A small multi-label image tagger, trained from scratch: activation geglu.
Rows from block 3, named by matrix and row number. Rows with one number belong to one attention dimension. Each number is 50 + 10 x the weight over its row's rms, rounded and kept within 0 to 99. All counts start at 0. After the name is the row's rms in percent of the matrix's.
# q: attention query (model.blocks.3.attn.q.weight, 256x256), inputs 128-255
# k: attention key (model.blocks.3.attn.k.weight, 256x256), inputs 128-255
q.140 106:55 25 54 59 66 26 49 45 66 40 47 47 35 44 60 35 58 55 42 42 44 52 47 62 40 65 67 43 30 48 49 65 54 63 48 50 59 37 39 62 37 41 44 67 69 44 68 38 53 62 40 50 40 48 58 46 73 54 47 39 56 48 58 41 53 37 61 53 67 37 58 69 50 55 58 64 54 61 50 49 38 60 43 44 48 52 57 56 65 52 54 59 59 40 47 51 53 47 51 57 41 42 34 47 41 40 71 46 57 47 68 50 32 48 53 54 48 49 47 45 62 49 50 55 52 60 57 68
q.141 098:48 67 56 45 55 52 48 42 40 54 32 62 65 44 64 66 43 50 53 79 49 52 23 55 37 51 52 57 60 53 39 48 48 47 70 59 38 47 56 49 55 57 58 46 70 50 48 54 48 66 77 43 47 65 76 39 58 55 49 23 65 48 44 50 59 38 35 33 51 43 58 44 37 52 37 54 52 38 61 57 37 36 34 44 65 41 39 62 54 66 50 54 55 41 49 52 47 50 52 41 47 57 32 42 52 45 48 50 39 35 53 60 61 42 26 33 42 50 51 55 50 49 40 48 49 65 48 37
q.142 103:57 58 40 58 63 47 57 41 34 64 50 39 50 45 68 56 45 60 50 37 49 51 62 48 38 45 49 40 60 62 64 53 46 36 69 71 37 30 39 62 49 51 42 54 55 50 47 79 53 42 52 47 67 75 39 61 60 52 63 62 39 54 49 46 44 39 44 50 45 38 55 59 52 48 63 52 39 61 50 56 58 46 59 47 67 64 61 46 39 49 58 45 36 29 34 37 55 50 48 48 36 63 69 58 51 40 55 46 46 45 45 38 62 46 55 41 51 43 51 28 48 62 69 47 56 49 38 57
q.143 105:46 44 55 28 55 62 51 54 48 59 58 49 57 63 41 49 46 59 40 56 48 45 57 57 51 52 42 60 65 65 48 52 51 63 56 47 44 50 53 49 28 36 58 34 40 62 41 60 40 46 45 38 61 53 69 51 61 24 51 42 65 60 46 62 40 36 34 38 40 59 50 48 41 59 60 59 62 42 53 43 46 55 46 48 71 62 60 55 56 46 64 54 59 71 61 58 49 58 61 42 41 38 50 44 33 42 52 74 51 49 55 42 47 46 77 47 39 49 57 51 49 68 46 40 53 58 49 45
q.144 101:55 75 50 45 51 56 50 56 61 50 42 56 45 51 33 62 48 55 50 44 44 53 47 50 64 58 63 39 49 50 57 51 35 43 53 37 49 39 55 45 37 50 49 51 50 42 59 63 34 46 48 52 56 46 54 61 58 50 25 58 50 44 49 50 40 64 48 40 53 45 48 54 39 41 43 54 37 62 51 68 58 47 64 63 56 54 48 69 48 52 52 41 57 67 47 52 49 45 53 59 51 51 72 31 57 38 52 63 49 41 41 32 37 58 75 50 49 46 67 63 55 49 71 53 41 45 29 30
q.145 097:50 39 57 31 53 47 38 60 57 41 61 42 49 59 43 39 50 48 57 41 31 38 56 80 85 43 55 46 42 48 51 53 65 46 56 57 49 55 66 69 55 53 57 46 48 42 49 49 47 47 56 51 61 43 52 47 49 46 53 60 63 43 44 57 43 47 56 44 49 79 41 46 56 44 45 46 56 61 73 67 53 39 43 64 44 40 61 45 50 30 39 49 60 56 56 54 40 49 49 64 49 65 46 47 43 54 70 48 52 55 44 36 60 76 48 62 49 49 46 50 64 53 46 44 41 53 49 50
q.146 111:41 53 53 56 51 50 51 41 38 54 52 34 59 46 61 69 59 38 47 38 36 44 55 53 48 47 34 38 43 34 45 49 50 42 38 63 31 37 58 56 66 57 49 72 43 47 39 66 52 43 52 57 53 43 49 37 48 76 39 59 52 40 64 51 71 45 59 64 54 61 64 55 54 59 43 56 62 52 45 53 57 42 30 49 49 65 39 45 57 46 30 53 56 44 57 41 41 59 59 50 42 57 57 43 50 64 55 49 41 71 67 40 39 45 63 60 62 59 43 60 52 57 47 74 56 64 50 33
q.147 110:42 56 49 57 57 48 63 33 47 16 47 46 43 64 48 62 46 50 66 54 62 62 54 51 56 32 38 44 53 31 38 49 45 63 62 39 46 44 52 42 46 62 49 36 53 46 69 51 43 53 54 54 51 61 48 49 48 60 59 49 45 50 50 61 42 53 56 50 51 47 37 50 54 52 61 44 40 39 38 51 45 38 38 50 45 21 73 31 47 33 59 57 58 55 62 53 71 62 52 37 48 72 38 34 43 42 53 51 30 51 45 46 43 51 49 43 35 46 48 49 51 61 42 73 37 30 44 67
q.148 107:52 49 50 45 48 57 44 50 57 55 42 58 41 38 41 56 45 44 50 48 52 58 55 43 35 43 72 63 54 65 45 54 65 49 38 41 34 49 59 50 58 60 35 45 48 45 22 63 62 45 47 60 57 69 45 29 49 42 56 59 52 54 41 59 55 54 48 55 43 79 48 54 43 68 58 54 51 50 36 62 63 60 40 48 59 50 48 32 35 51 34 68 65 62 53 56 26 41 40 47 46 48 33 33 50 36 62 48 56 56 44 32 55 30 47 46 52 48 33 51 66 64 44 68 70 56 51 64
q.149 095:43 41 48 61 73 34 46 54 54 56 55 45 57 60 50 52 56 58 50 53 57 40 56 77 40 58 58 55 46 55 66 46 47 59 49 53 49 35 73 32 35 32 49 69 53 53 51 58 38 56 37 53 67 48 57 45 52 37 68 62 58 56 46 58 54 73 49 49 49 43 56 58 55 44 56 47 48 72 65 38 59 67 57 55 71 47 53 54 46 54 55 51 62 25 42 72 58 49 54 38 50 51 55 65 41 30 51 44 52 59 74 50 76 42 46 56 64 44 41 55 54 63 49 49 65 52 63 44
q.150 094:47 49 36 53 54 41 51 46 65 54 57 50 65 59 60 58 44 41 39 55 32 47 54 43 54 58 41 54 45 25 49 35 57 65 52 51 51 40 63 60 60 46 55 46 42 72 49 59 47 58 28 51 57 39 43 55 45 48 74 37 33 48 60 57 66 43 48 42 45 53 50 60 37 70 62 50 57 63 68 55 57 55 44 39 37 46 59 40 52 50 69 61 54 47 57 37 37 37 59 57 42 44 53 67 30 37 54 51 55 59 47 58 58 59 67 38 51 35 50 66 46 52 55 50 53 47 61 66
q.151 103:53 65 41 56 60 65 54 61 64 39 34 61 45 50 39 66 50 59 60 46 57 55 33 47 40 41 42 41 52 53 67 54 45 62 58 38 72 47 45 48 49 65 46 58 51 33 64 39 47 42 40 47 41 45 35 40 35 52 34 32 50 53 46 43 53 64 49 47 60 31 33 53 58 45 51 31 50 49 63 44 48 51 41 34 37 45 50 37 35 23 59 54 50 54 55 55 65 53 64 49 49 54 46 54 36 29 53 33 56 46 47 52 52 44 60 42 39 46 56 51 52 48 30 71 50 52 56 57
q.152 092:50 54 50 52 29 59 56 69 58 60 50 66 62 55 50 48 51 41 51 52 53 54 40 60 41 38 67 64 53 44 66 45 66 36 57 47 60 62 44 44 58 53 51 42 55 30 62 63 53 43 60 51 63 50 53 53 57 58 50 69 37 58 54 40 43 40 42 59 43 51 52 20 51 64 36 38 44 45 52 65 60 46 38 45 41 42 51 63 44 28 64 49 43 45 48 53 35 37 39 60 50 45 55 25 47 51 36 43 51 49 35 30 34 47 39 54 63 48 23 56 43 56 63 38 40 50 49 40
q.153 105:54 61 62 45 49 43 52 50 45 33 46 64 62 47 49 52 38 37 45 49 51 82 45 28 59 63 62 40 47 48 43 34 57 57 59 46 42 48 58 40 37 51 58 55 52 50 65 58 59 53 62 40 52 65 55 54 36 55 46 59 48 46 53 52 49 38 62 39 35 47 59 51 72 55 60 56 45 54 44 42 48 52 36 61 47 29 56 38 56 53 36 41 54 59 49 42 60 43 50 38 58 54 52 35 51 43 59 48 62 58 24 80 39 50 54 54 32 66 48 54 36 55 43 39 44 43 29 43
q.154 095:39 45 41 56 56 45 27 49 47 36 44 51 32 55 56 37 47 70 62 41 38 43 50 54 52 57 53 66 53 55 45 79 55 46 65 53 44 58 32 69 54 38 49 52 61 42 44 80 61 52 40 61 57 46 34 54 43 68 61 64 33 58 46 47 61 39 50 31 57 25 68 40 51 61 46 61 44 58 34 70 66 50 55 57 50 55 47 47 36 41 49 52 50 67 36 33 68 38 58 62 53 74 59 63 51 61 44 51 52 41 31 43 56 46 53 50 47 39 39 61 59 51 70 47 50 52 54 52
q.155 089:59 59 37 53 45 52 39 43 51 37 52 69 51 54 46 51 52 42 54 45 57 41 40 49 41 28 54 47 67 37 67 32 35 57 53 54 38 33 58 42 59 49 34 55 65 54 53 50 39 64 41 53 53 59 37 51 46 57 58 46 56 72 33 66 40 52 67 60 53 41 61 43 50 41 60 60 37 62 59 71 52 70 46 43 58 46 29 54 55 48 48 51 71 53 46 42 46 67 48 62 54 46 53 53 53 37 38 46 54 37 43 62 42 40 41 53 47 61 54 63 50 42 40 66 27 35 54 50
q.156 115:53 72 58 48 31 47 54 69 41 35 51 49 46 38 49 63 41 42 56 53 58 48 57 52 34 54 63 46 45 52 42 52 52 44 53 48 55 62 50 36 54 52 62 38 65 58 55 47 55 50 61 50 39 52 48 57 37 45 61 45 62 55 55 52 52 50 35 33 30 76 61 33 48 52 44 25 48 40 60 32 44 41 50 31 61 40 47 43 44 49 44 47 39 69 43 46 51 63 55 48 36 43 56 46 43 43 49 49 44 55 53 63 51 40 65 42 33 38 43 31 54 57 50 46 76 58 42 33
q.157 112:61 41 39 54 33 69 71 67 56 60 55 44 58 54 50 60 48 48 53 52 42 56 43 58 42 46 67 44 65 60 67 53 41 43 39 51 58 46 57 26 54 38 59 59 55 37 66 47 52 49 49 47 35 42 44 51 34 62 29 46 59 44 46 60 64 27 49 57 58 42 47 40 55 49 34 48 63 53 51 50 38 55 39 62 69 57 42 38 55 35 31 28 43 48 62 32 47 45 56 37 56 55 53 51 41 61 57 45 42 53 44 47 53 44 39 44 64 54 49 49 55 39 41 45 64 44 75 41
q.158 107:42 50 48 23 55 57 56 45 36 46 48 60 64 48 28 38 65 39 43 23 72 53 63 38 42 54 46 53 51 55 40 54 45 46 43 52 71 46 39 57 60 59 46 44 66 51 43 68 47 45 44 42 59 69 50 43 43 54 41 49 47 52 55 46 44 44 45 58 44 51 16 44 56 52 55 62 58 55 50 38 45 62 43 36 45 64 48 39 49 46 33 52 61 33 62 51 39 51 58 32 39 42 58 52 54 40 50 40 57 59 41 61 48 50 45 40 51 68 63 52 50 31 54 54 50 49 46 63
q.159 102:40 46 57 47 45 23 55 50 53 43 29 47 50 55 40 53 43 64 52 34 63 55 41 31 48 43 32 44 48 45 49 47 31 58 52 53 56 50 59 46 50 43 67 38 48 40 50 41 62 51 67 38 41 47 55 64 49 42 67 48 38 48 42 42 49 57 59 44 41 57 45 52 46 62 44 55 50 36 52 43 46 36 65 34 36 42 54 15 44 41 44 61 46 43 53 68 43 24 45 35 63 50 47 67 48 61 45 40 75 57 44 54 50 48 49 47 46 62 42 39 70 51 56 46 58 54 69 58
q.160 094:65 54 55 33 36 62 56 63 59 48 36 63 57 40 48 62 56 44 54 59 59 46 55 57 43 45 60 48 37 47 55 49 32 53 66 42 39 54 48 53 50 64 52 57 31 49 48 45 54 58 55 44 48 37 48 57 41 54 59 26 44 66 41 59 44 29 73 50 51 61 51 61 45 65 37 65 54 47 62 50 43 65 62 37 51 52 72 40 57 61 41 58 55 51 55 46 35 50 38 45 55 38 39 31 42 51 48 42 45 54 51 63 63 52 35 55 37 54 46 57 42 34 51 48 59 40 59 55
q.161 104:54 32 62 57 57 49 68 43 57 33 76 61 44 46 65 66 53 49 53 53 49 50 40 51 55 43 35 37 47 30 46 44 38 53 47 34 52 56 55 35 43 63 58 44 58 38 48 29 37 50 40 54 62 49 49 46 50 57 45 56 43 56 67 55 35 48 41 60 59 65 48 48 55 65 43 71 48 56 43 50 68 51 42 24 59 37 46 70 31 53 40 40 52 60 62 57 44 42 39 44 49 40 46 47 33 53 49 62 44 39 68 34 45 55 46 41 43 46 55 45 47 34 28 44 48 58 56 39
q.162 092:29 39 48 35 44 28 66 56 52 43 74 63 67 43 44 50 40 56 46 63 54 52 50 39 61 50 48 51 56 57 54 60 32 37 53 47 52 36 46 42 61 63 45 44 33 43 27 33 51 57 46 57 67 57 57 55 34 52 48 50 50 68 60 69 47 52 48 56 66 59 55 53 74 59 60 55 50 44 31 50 39 49 49 62 65 37 32 49 35 32 44 52 50 56 41 68 50 53 49 25 45 55 61 59 51 52 49 30 47 48 47 56 60 51 46 44 52 64 65 56 60 48 73 57 48 54 52 59
q.163 101:38 66 57 52 66 54 53 51 53 64 42 41 65 47 59 40 49 55 61 50 70 21 58 39 45 63 36 62 38 61 45 39 39 60 51 43 55 38 65 67 50 63 59 46 51 60 64 48 55 47 55 43 37 41 46 54 62 57 60 45 48 49 55 40 46 46 61 53 51 47 56 27 54 45 32 57 43 47 53 44 53 57 46 43 56 44 48 43 65 55 46 40 34 46 73 50 46 59 38 43 48 43 43 56 43 67 48 43 40 48 65 50 63 44 34 37 26 42 40 49 39 36 58 48 56 60 29 33
q.164 106:38 54 64 52 48 54 51 68 58 34 52 51 61 51 40 59 61 52 63 58 46 43 38 34 50 50 45 49 49 59 69 54 58 38 59 39 44 47 55 31 48 46 42 61 49 48 63 37 56 06 50 40 36 49 48 57 56 45 41 45 48 67 47 48 47 43 40 43 59 63 56 22 27 51 44 61 52 43 49 63 47 39 52 45 50 48 41 50 38 31 45 43 26 48 51 47 46 63 40 56 45 49 46 45 33 48 43 67 62 55 55 42 29 46 40 49 35 44 63 60 51 42 42 47 40 68 49 48
q.165 108:65 69 46 44 64 51 50 70 54 56 42 64 55 59 62 62 52 49 64 46 51 32 50 45 60 59 45 47 29 59 53 59 46 58 64 38 46 60 44 69 59 58 35 70 38 33 57 54 66 54 59 48 39 55 57 29 36 60 54 48 51 50 50 43 42 40 38 40 47 52 70 39 61 51 52 55 65 46 63 52 45 37 57 42 55 36 47 41 41 64 33 55 27 52 55 48 58 56 57 44 58 66 40 32 55 43 68 48 51 54 70 55 51 45 61 46 27 45 57 44 50 56 66 55 40 68 68 61
q.166 092:40 36 58 49 28 62 55 76 55 31 59 67 46 53 65 60 57 50 57 50 46 43 53 33 43 47 58 40 50 34 36 57 51 57 53 65 61 39 70 52 40 65 52 25 44 32 52 71 49 52 37 65 38 44 57 37 62 57 58 60 59 61 55 64 52 49 52 45 56 44 45 43 36 52 46 37 59 47 32 39 65 51 33 55 55 43 59 33 51 47 37 43 40 58 50 57 54 44 56 48 46 60 46 42 53 49 50 53 52 51 47 48 45 47 54 60 53 58 28 32 54 52 40 51 51 57 66 53
k.140 108:60 45 60 50 49 46 54 38 48 54 46 60 63 42 58 33 49 32 55 52 63 42 30 34 33 79 50 55 53 48 71 31 47 51 48 44 61 48 55 49 42 48 44 48 40 31 57 68 43 64 36 48 46 55 50 35 44 64 55 42 40 37 39 47 67 57 43 55 49 53 45 63 53 53 61 47 36 34 49 62 60 49 35 52 44 52 40 46 63 76 44 57 44 62 67 51 42 48 53 36 50 59 54 35 45 57 54 35 64 46 55 34 45 35 41 53 75 48 43 56 57 55 52 46 39 72 36 55
k.141 108:52 54 53 29 49 50 56 49 58 42 75 36 45 34 40 38 40 51 65 62 38 66 37 33 35 65 42 46 53 51 61 53 45 53 36 41 49 41 62 66 52 52 62 51 64 60 49 47 51 48 47 54 63 36 62 55 52 68 56 58 42 58 44 48 44 38 66 58 41 62 47 61 54 62 58 50 56 44 51 56 55 49 35 33 45 51 48 53 50 49 48 47 37 31 43 38 55 64 47 52 42 53 35 44 48 46 53 46 62 73 62 42 62 44 37 57 50 48 38 50 60 45 55 70 28 54 40 66
k.142 106:57 63 33 48 65 53 48 42 58 37 60 34 56 26 50 29 31 41 57 49 49 32 49 50 63 52 67 57 60 54 56 41 50 56 32 40 39 51 46 54 48 55 42 46 40 44 50 64 68 43 40 52 67 49 49 60 40 40 36 60 55 50 47 34 57 55 37 35 54 47 34 41 53 60 44 44 41 51 33 64 46 59 42 55 62 51 46 60 42 36 60 49 57 52 39 49 57 53 26 67 52 45 46 61 35 55 64 41 41 61 31 60 24 60 39 39 45 49 60 55 36 41 53 49 63 45 38 44
k.143 102:52 65 48 72 40 45 67 63 74 51 47 47 41 42 41 41 60 51 35 38 50 59 46 34 48 29 59 43 33 50 33 63 51 52 62 66 50 57 27 38 70 46 55 61 59 45 53 62 51 44 48 59 46 62 49 63 54 53 51 57 63 42 39 59 58 51 74 67 54 60 53 39 60 60 43 54 43 58 59 64 64 49 55 34 56 48 46 48 51 56 51 65 62 56 38 47 49 44 42 50 59 45 52 54 61 64 52 69 68 52 47 45 38 54 48 49 70 61 43 45 48 39 58 55 56 47 59 41
k.144 103:38 49 42 70 28 59 42 57 33 54 56 52 40 40 41 64 50 36 42 45 54 50 41 46 50 44 67 33 38 51 51 72 74 47 49 43 41 62 46 38 45 60 62 61 41 65 56 33 61 48 43 34 54 42 52 48 47 37 47 53 54 55 46 61 45 59 51 55 67 56 54 31 53 55 50 59 55 44 64 43 44 56 55 63 70 34 54 58 49 39 54 51 44 53 44 48 56 43 77 46 47 37 68 81 48 52 52 52 58 65 52 54 47 47 35 27 65 50 53 44 49 68 56 57 61 40 71 32
k.145 093:56 53 44 73 66 49 66 51 56 60 58 60 52 57 56 67 47 50 43 29 72 45 54 49 51 54 50 69 56 47 59 66 55 44 43 59 40 53 55 58 38 39 55 26 57 55 68 48 45 28 39 42 57 60 53 71 35 57 55 42 44 47 45 43 68 50 46 46 62 39 59 38 62 63 43 55 46 48 49 53 45 72 63 52 47 61 41 64 59 68 52 47 47 46 47 41 41 55 46 39 41 60 53 34 67 49 41 58 32 52 60 52 33 41 60 53 46 37 58 52 61 58 58 49 44 59 61 53
k.146 114:54 56 67 43 80 49 54 59 60 45 68 59 26 49 50 51 49 53 67 44 63 66 66 49 45 46 56 50 53 71 53 33 62 74 57 53 52 35 62 47 26 43 51 55 58 54 42 53 47 46 37 60 43 36 51 43 42 43 61 28 57 41 38 39 38 64 41 49 58 52 38 46 52 38 59 56 44 53 48 47 52 51 65 50 52 42 38 56 30 37 60 47 41 64 41 58 55 40 49 34 64 68 65 50 58 47 59 44 51 63 36 32 69 54 38 56 33 37 62 34 47 41 50 38 58 50 42 45
k.147 100:52 46 28 51 53 40 60 55 59 68 44 48 55 42 57 55 40 42 38 60 53 58 55 56 50 62 68 54 46 42 49 62 32 39 67 50 65 56 52 39 66 55 53 49 72 57 49 53 52 53 52 32 40 49 37 60 40 52 29 54 68 48 47 53 58 55 60 48 62 48 56 57 42 59 57 58 45 54 48 46 37 53 55 52 62 61 46 46 56 54 49 36 54 47 60 54 30 23 54 49 49 52 39 64 45 50 44 59 42 59 54 72 66 43 51 40 52 61 40 34 50 56 40 63 44 56 49 45
k.148 100:54 58 33 67 57 37 47 46 45 37 55 50 59 33 52 26 64 37 55 44 39 37 54 61 54 54 47 50 73 46 52 52 37 59 44 54 44 42 57 54 29 46 51 41 51 33 78 40 64 50 68 42 53 61 56 45 41 55 45 45 61 31 42 45 74 30 67 57 48 39 63 54 57 43 47 28 41 40 56 62 39 51 50 38 54 52 46 57 59 44 56 49 59 65 73 58 60 39 65 60 42 52 60 71 49 58 42 43 35 53 56 43 51 55 30 57 53 29 39 39 33 49 46 57 35 42 41 32
k.149 098:61 67 50 55 27 50 36 45 45 63 52 48 49 35 71 41 47 56 51 44 61 47 39 53 58 43 51 50 51 55 58 52 47 51 51 55 48 60 24 43 41 62 44 43 45 29 37 51 60 62 32 59 54 53 39 49 63 52 42 48 59 49 65 38 42 36 55 46 59 47 42 36 49 44 50 36 56 54 33 40 43 50 52 66 43 47 32 54 37 65 25 44 51 59 43 40 39 59 35 56 35 55 50 34 43 40 51 58 44 39 60 37 44 55 54 29 77 37 33 44 55 43 64 60 50 50 52 62
k.150 095:66 41 65 40 43 58 51 58 51 64 52 51 59 32 50 59 54 41 52 51 52 40 52 54 56 30 54 51 61 64 49 46 47 33 59 63 49 46 40 50 45 43 33 57 49 44 60 45 43 32 50 46 38 52 45 55 58 44 51 46 51 68 58 84 47 40 46 44 63 44 56 53 64 50 58 45 47 53 39 33 46 78 46 52 43 63 53 84 29 55 63 39 56 53 51 50 53 39 37 66 45 57 42 58 52 63 47 58 48 41 51 42 55 40 51 66 69 61 52 54 42 41 50 55 68 53 67 54
k.151 104:42 41 49 49 34 41 64 53 35 47 40 53 57 59 79 41 62 52 37 62 50 48 48 52 43 43 63 43 41 63 44 45 36 41 54 53 51 52 45 48 41 53 61 62 51 40 43 50 53 53 43 45 47 58 50 60 53 71 52 53 50 50 60 53 39 49 44 81 54 49 55 49 38 51 49 35 62 61 49 37 36 53 53 45 54 31 40 50 53 69 30 46 66 57 59 45 48 43 58 33 37 39 39 56 51 46 49 57 54 44 39 38 56 38 53 60 70 47 42 30 63 59 55 49 34 33 40 43
k.152 097:40 49 60 32 50 51 57 50 53 40 61 60 44 40 45 50 32 52 64 55 58 53 55 43 69 38 40 41 41 56 46 54 51 47 61 39 48 49 44 44 61 57 50 45 68 70 52 35 40 54 49 40 60 50 47 47 49 34 44 55 66 52 46 43 48 40 56 43 52 64 59 50 39 53 49 49 38 35 49 42 44 41 58 32 45 48 49 43 54 48 45 48 64 77 42 62 63 40 47 48 49 42 59 52 58 34 45 60 32 44 59 83 54 57 56 57 51 45 45 62 40 62 45 39 58 30 50 42
k.153 101:66 54 50 46 55 50 63 49 52 62 54 53 45 52 35 59 44 57 55 42 60 34 53 55 36 39 57 48 45 44 39 62 54 53 43 37 51 45 54 61 60 48 44 36 60 48 52 54 34 56 53 42 67 31 62 54 61 51 66 57 45 50 51 36 56 53 43 52 52 53 51 59 42 54 47 45 45 64 39 33 65 57 39 38 46 70 66 45 53 53 43 51 46 66 44 38 45 57 38 51 44 44 28 58 32 47 44 51 50 47 72 56 63 53 71 32 25 42 52 46 58 67 56 68 49 58 51 67
k.154 091:61 59 47 38 63 60 57 58 42 60 40 53 58 46 37 54 60 53 62 43 67 57 59 55 63 46 48 40 58 60 36 47 52 48 41 38 45 51 55 61 48 55 24 75 46 43 62 46 51 52 61 44 59 45 65 60 52 23 45 70 47 29 39 54 45 62 28 47 54 50 46 48 50 46 52 42 55 36 52 38 44 54 54 62 41 45 57 43 52 45 44 50 59 39 66 38 47 62 46 45 59 35 28 46 48 45 53 49 47 49 49 66 44 43 58 34 26 55 52 54 52 59 39 61 65 55 58 41
k.155 098:49 27 50 54 47 54 61 41 37 53 40 50 53 48 43 47 52 58 49 55 35 54 55 59 44 56 35 47 35 51 28 64 27 46 46 37 57 50 30 41 48 62 50 61 37 49 51 38 56 61 71 50 67 58 50 39 40 62 53 56 65 37 64 50 47 58 50 54 48 65 56 55 38 59 58 41 45 51 38 60 48 46 55 44 54 61 55 45 63 42 51 61 41 56 61 60 61 32 73 60 49 44 43 42 42 61 42 55 61 54 59 57 49 24 48 44 56 59 33 63 34 65 64 54 64 48 56 36
k.156 110:41 55 41 56 53 43 42 35 70 45 46 35 67 42 40 47 34 36 47 45 41 47 65 36 47 25 44 39 45 52 66 30 53 34 39 60 51 43 51 46 71 42 35 57 46 51 38 41 65 55 53 53 62 35 47 40 60 51 46 59 54 55 55 69 50 41 80 49 40 55 60 58 59 58 63 47 61 44 49 47 46 63 65 46 30 37 62 61 44 30 61 38 58 44 48 45 42 59 33 35 39 45 36 37 63 54 36 51 58 43 54 53 52 67 43 70 52 41 43 52 44 44 57 63 49 40 65 81
k.157 106:52 67 57 37 59 45 32 24 53 41 63 46 51 62 49 42 51 59 37 52 70 58 44 45 55 48 51 40 42 65 49 56 61 27 41 64 48 55 42 48 50 50 40 56 37 61 16 47 44 34 43 30 49 58 54 55 45 39 49 39 44 51 60 52 40 61 34 61 48 56 47 29 41 65 40 60 57 73 58 32 51 59 39 44 51 38 45 42 46 46 49 72 50 67 47 51 53 66 53 57 39 42 52 53 56 40 41 44 49 53 34 56 65 69 42 51 30 34 50 39 46 65 68 44 48 43 42 51
k.158 115:54 42 62 58 56 55 31 58 52 62 53 45 45 36 51 56 41 53 53 45 49 33 59 51 53 54 52 50 57 45 32 47 63 49 38 39 40 51 42 52 45 49 49 53 39 38 67 50 45 38 49 49 59 50 43 47 56 80 53 41 29 63 56 34 52 36 52 56 38 35 56 58 47 52 41 47 51 58 44 43 41 52 44 33 47 53 70 58 53 41 61 49 41 72 44 45 48 47 54 53 53 70 37 65 43 56 52 44 44 37 65 56 51 38 61 52 67 48 36 55 44 68 53 50 53 61 43 32
k.159 108:61 52 45 17 51 55 47 52 63 48 56 66 53 31 54 37 39 35 46 43 67 58 51 36 42 58 51 50 62 45 51 46 65 48 64 52 43 71 41 51 55 46 64 41 74 67 65 58 18 35 60 45 58 41 55 52 56 44 40 51 69 67 34 53 38 55 47 36 42 53 47 58 63 53 44 35 49 42 53 46 35 58 39 40 57 43 59 46 65 73 44 34 45 44 50 54 54 52 46 57 29 54 48 54 44 41 61 44 54 29 49 67 72 48 70 64 49 62 56 58 57 38 39 68 40 52 37 49
k.160 089:53 46 57 57 55 38 39 41 54 44 68 42 38 54 51 71 41 43 40 39 52 40 43 55 52 41 40 60 63 74 70 61 32 42 45 36 40 61 51 46 66 43 35 55 55 57 58 64 51 45 54 52 75 69 51 42 70 40 47 46 52 51 57 51 33 53 56 43 48 44 48 46 58 45 62 52 44 69 45 62 62 55 57 62 51 46 48 53 43 64 59 46 36 48 51 64 49 49 55 31 42 50 56 40 49 51 48 44 35 60 62 32 41 51 53 60 51 42 52 77 47 48 46 59 53 44 35 42
k.161 105:70 67 40 56 36 68 51 50 46 71 43 53 54 38 44 42 64 47 49 52 51 43 55 28 62 53 58 57 36 52 43 43 48 49 48 53 62 61 48 48 72 48 50 43 40 60 57 64 50 60 58 52 37 41 62 40 65 50 50 37 45 54 49 44 43 73 55 46 47 46 41 40 45 40 60 53 45 40 41 64 47 49 30 59 59 45 57 33 50 48 40 59 47 57 43 61 47 46 69 42 53 39 59 43 54 58 49 49 58 41 50 54 32 59 61 52 66 45 37 71 45 53 44 40 55 54 73 71
k.162 095:48 48 40 75 41 38 45 57 54 68 48 39 53 63 62 45 47 57 42 45 40 48 45 50 28 59 55 47 48 58 32 45 37 42 54 41 50 57 49 40 44 54 35 49 58 70 55 61 37 57 55 52 49 64 48 63 47 62 46 36 32 41 51 52 52 64 63 68 30 52 43 51 39 55 54 56 38 41 53 47 62 29 63 55 46 51 53 32 36 59 56 58 60 50 49 56 47 52 59 59 49 46 50 48 78 52 56 31 43 51 45 61 55 61 41 37 46 49 50 56 69 40 35 61 39 42 40 49
k.163 103:39 40 50 40 38 46 52 61 50 47 58 45 43 36 43 39 44 54 50 47 44 25 50 48 57 55 47 55 53 57 66 58 55 49 53 66 50 51 41 33 58 55 47 61 43 53 54 53 44 61 59 58 50 47 37 41 43 40 56 50 49 41 37 50 49 46 39 31 49 60 63 72 48 36 52 41 57 44 28 49 40 37 42 38 56 52 61 50 50 64 66 56 45 64 52 47 43 45 67 42 48 49 41 42 44 60 66 49 50 66 61 33 34 38 48 66 60 43 48 67 69 52 53 56 68 46 47 53
k.164 105:46 67 57 24 47 59 47 43 47 53 33 57 31 56 57 36 42 48 41 54 46 54 57 50 43 41 64 35 62 45 45 56 48 34 74 54 56 41 64 45 50 58 50 63 65 62 48 63 60 61 62 57 66 57 56 54 36 59 57 50 35 55 59 43 61 60 59 54 48 50 53 56 63 53 46 33 48 34 49 51 48 50 37 43 46 42 41 53 42 68 62 44 65 48 46 46 45 48 67 66 55 38 44 50 36 37 52 52 53 36 39 52 51 46 71 37 58 43 55 42 64 70 35 59 48 57 63 53
k.165 105:40 69 36 54 49 39 51 55 53 41 47 59 44 38 56 38 50 53 48 50 51 43 64 50 45 44 36 47 68 44 29 54 38 45 56 44 42 43 34 53 58 49 40 60 57 51 41 49 46 38 38 63 46 86 47 59 59 36 44 48 38 44 52 49 55 49 62 70 33 64 45 61 56 53 62 59 41 69 45 57 50 35 40 44 54 35 49 54 51 56 70 62 68 46 60 60 49 47 53 43 50 54 37 68 60 48 35 40 50 52 33 54 56 46 43 44 59 49 49 78 50 53 54 48 35 63 32 44
k.166 095:59 59 47 50 42 65 48 33 66 57 58 50 59 36 57 51 30 36 40 37 65 47 43 77 58 39 48 63 42 36 52 59 50 65 40 47 44 48 57 31 70 35 34 39 52 57 38 40 62 57 55 43 60 45 53 67 40 34 50 50 64 58 51 51 77 44 30 33 58 57 37 42 62 51 54 62 67 38 41 44 46 49 51 55 46 53 54 46 45 41 57 44 40 50 40 43 53 48 56 45 44 52 33 42 36 42 55 69 45 60 59 49 52 51 59 52 67 46 50 49 52 63 48 65 64 62 45 65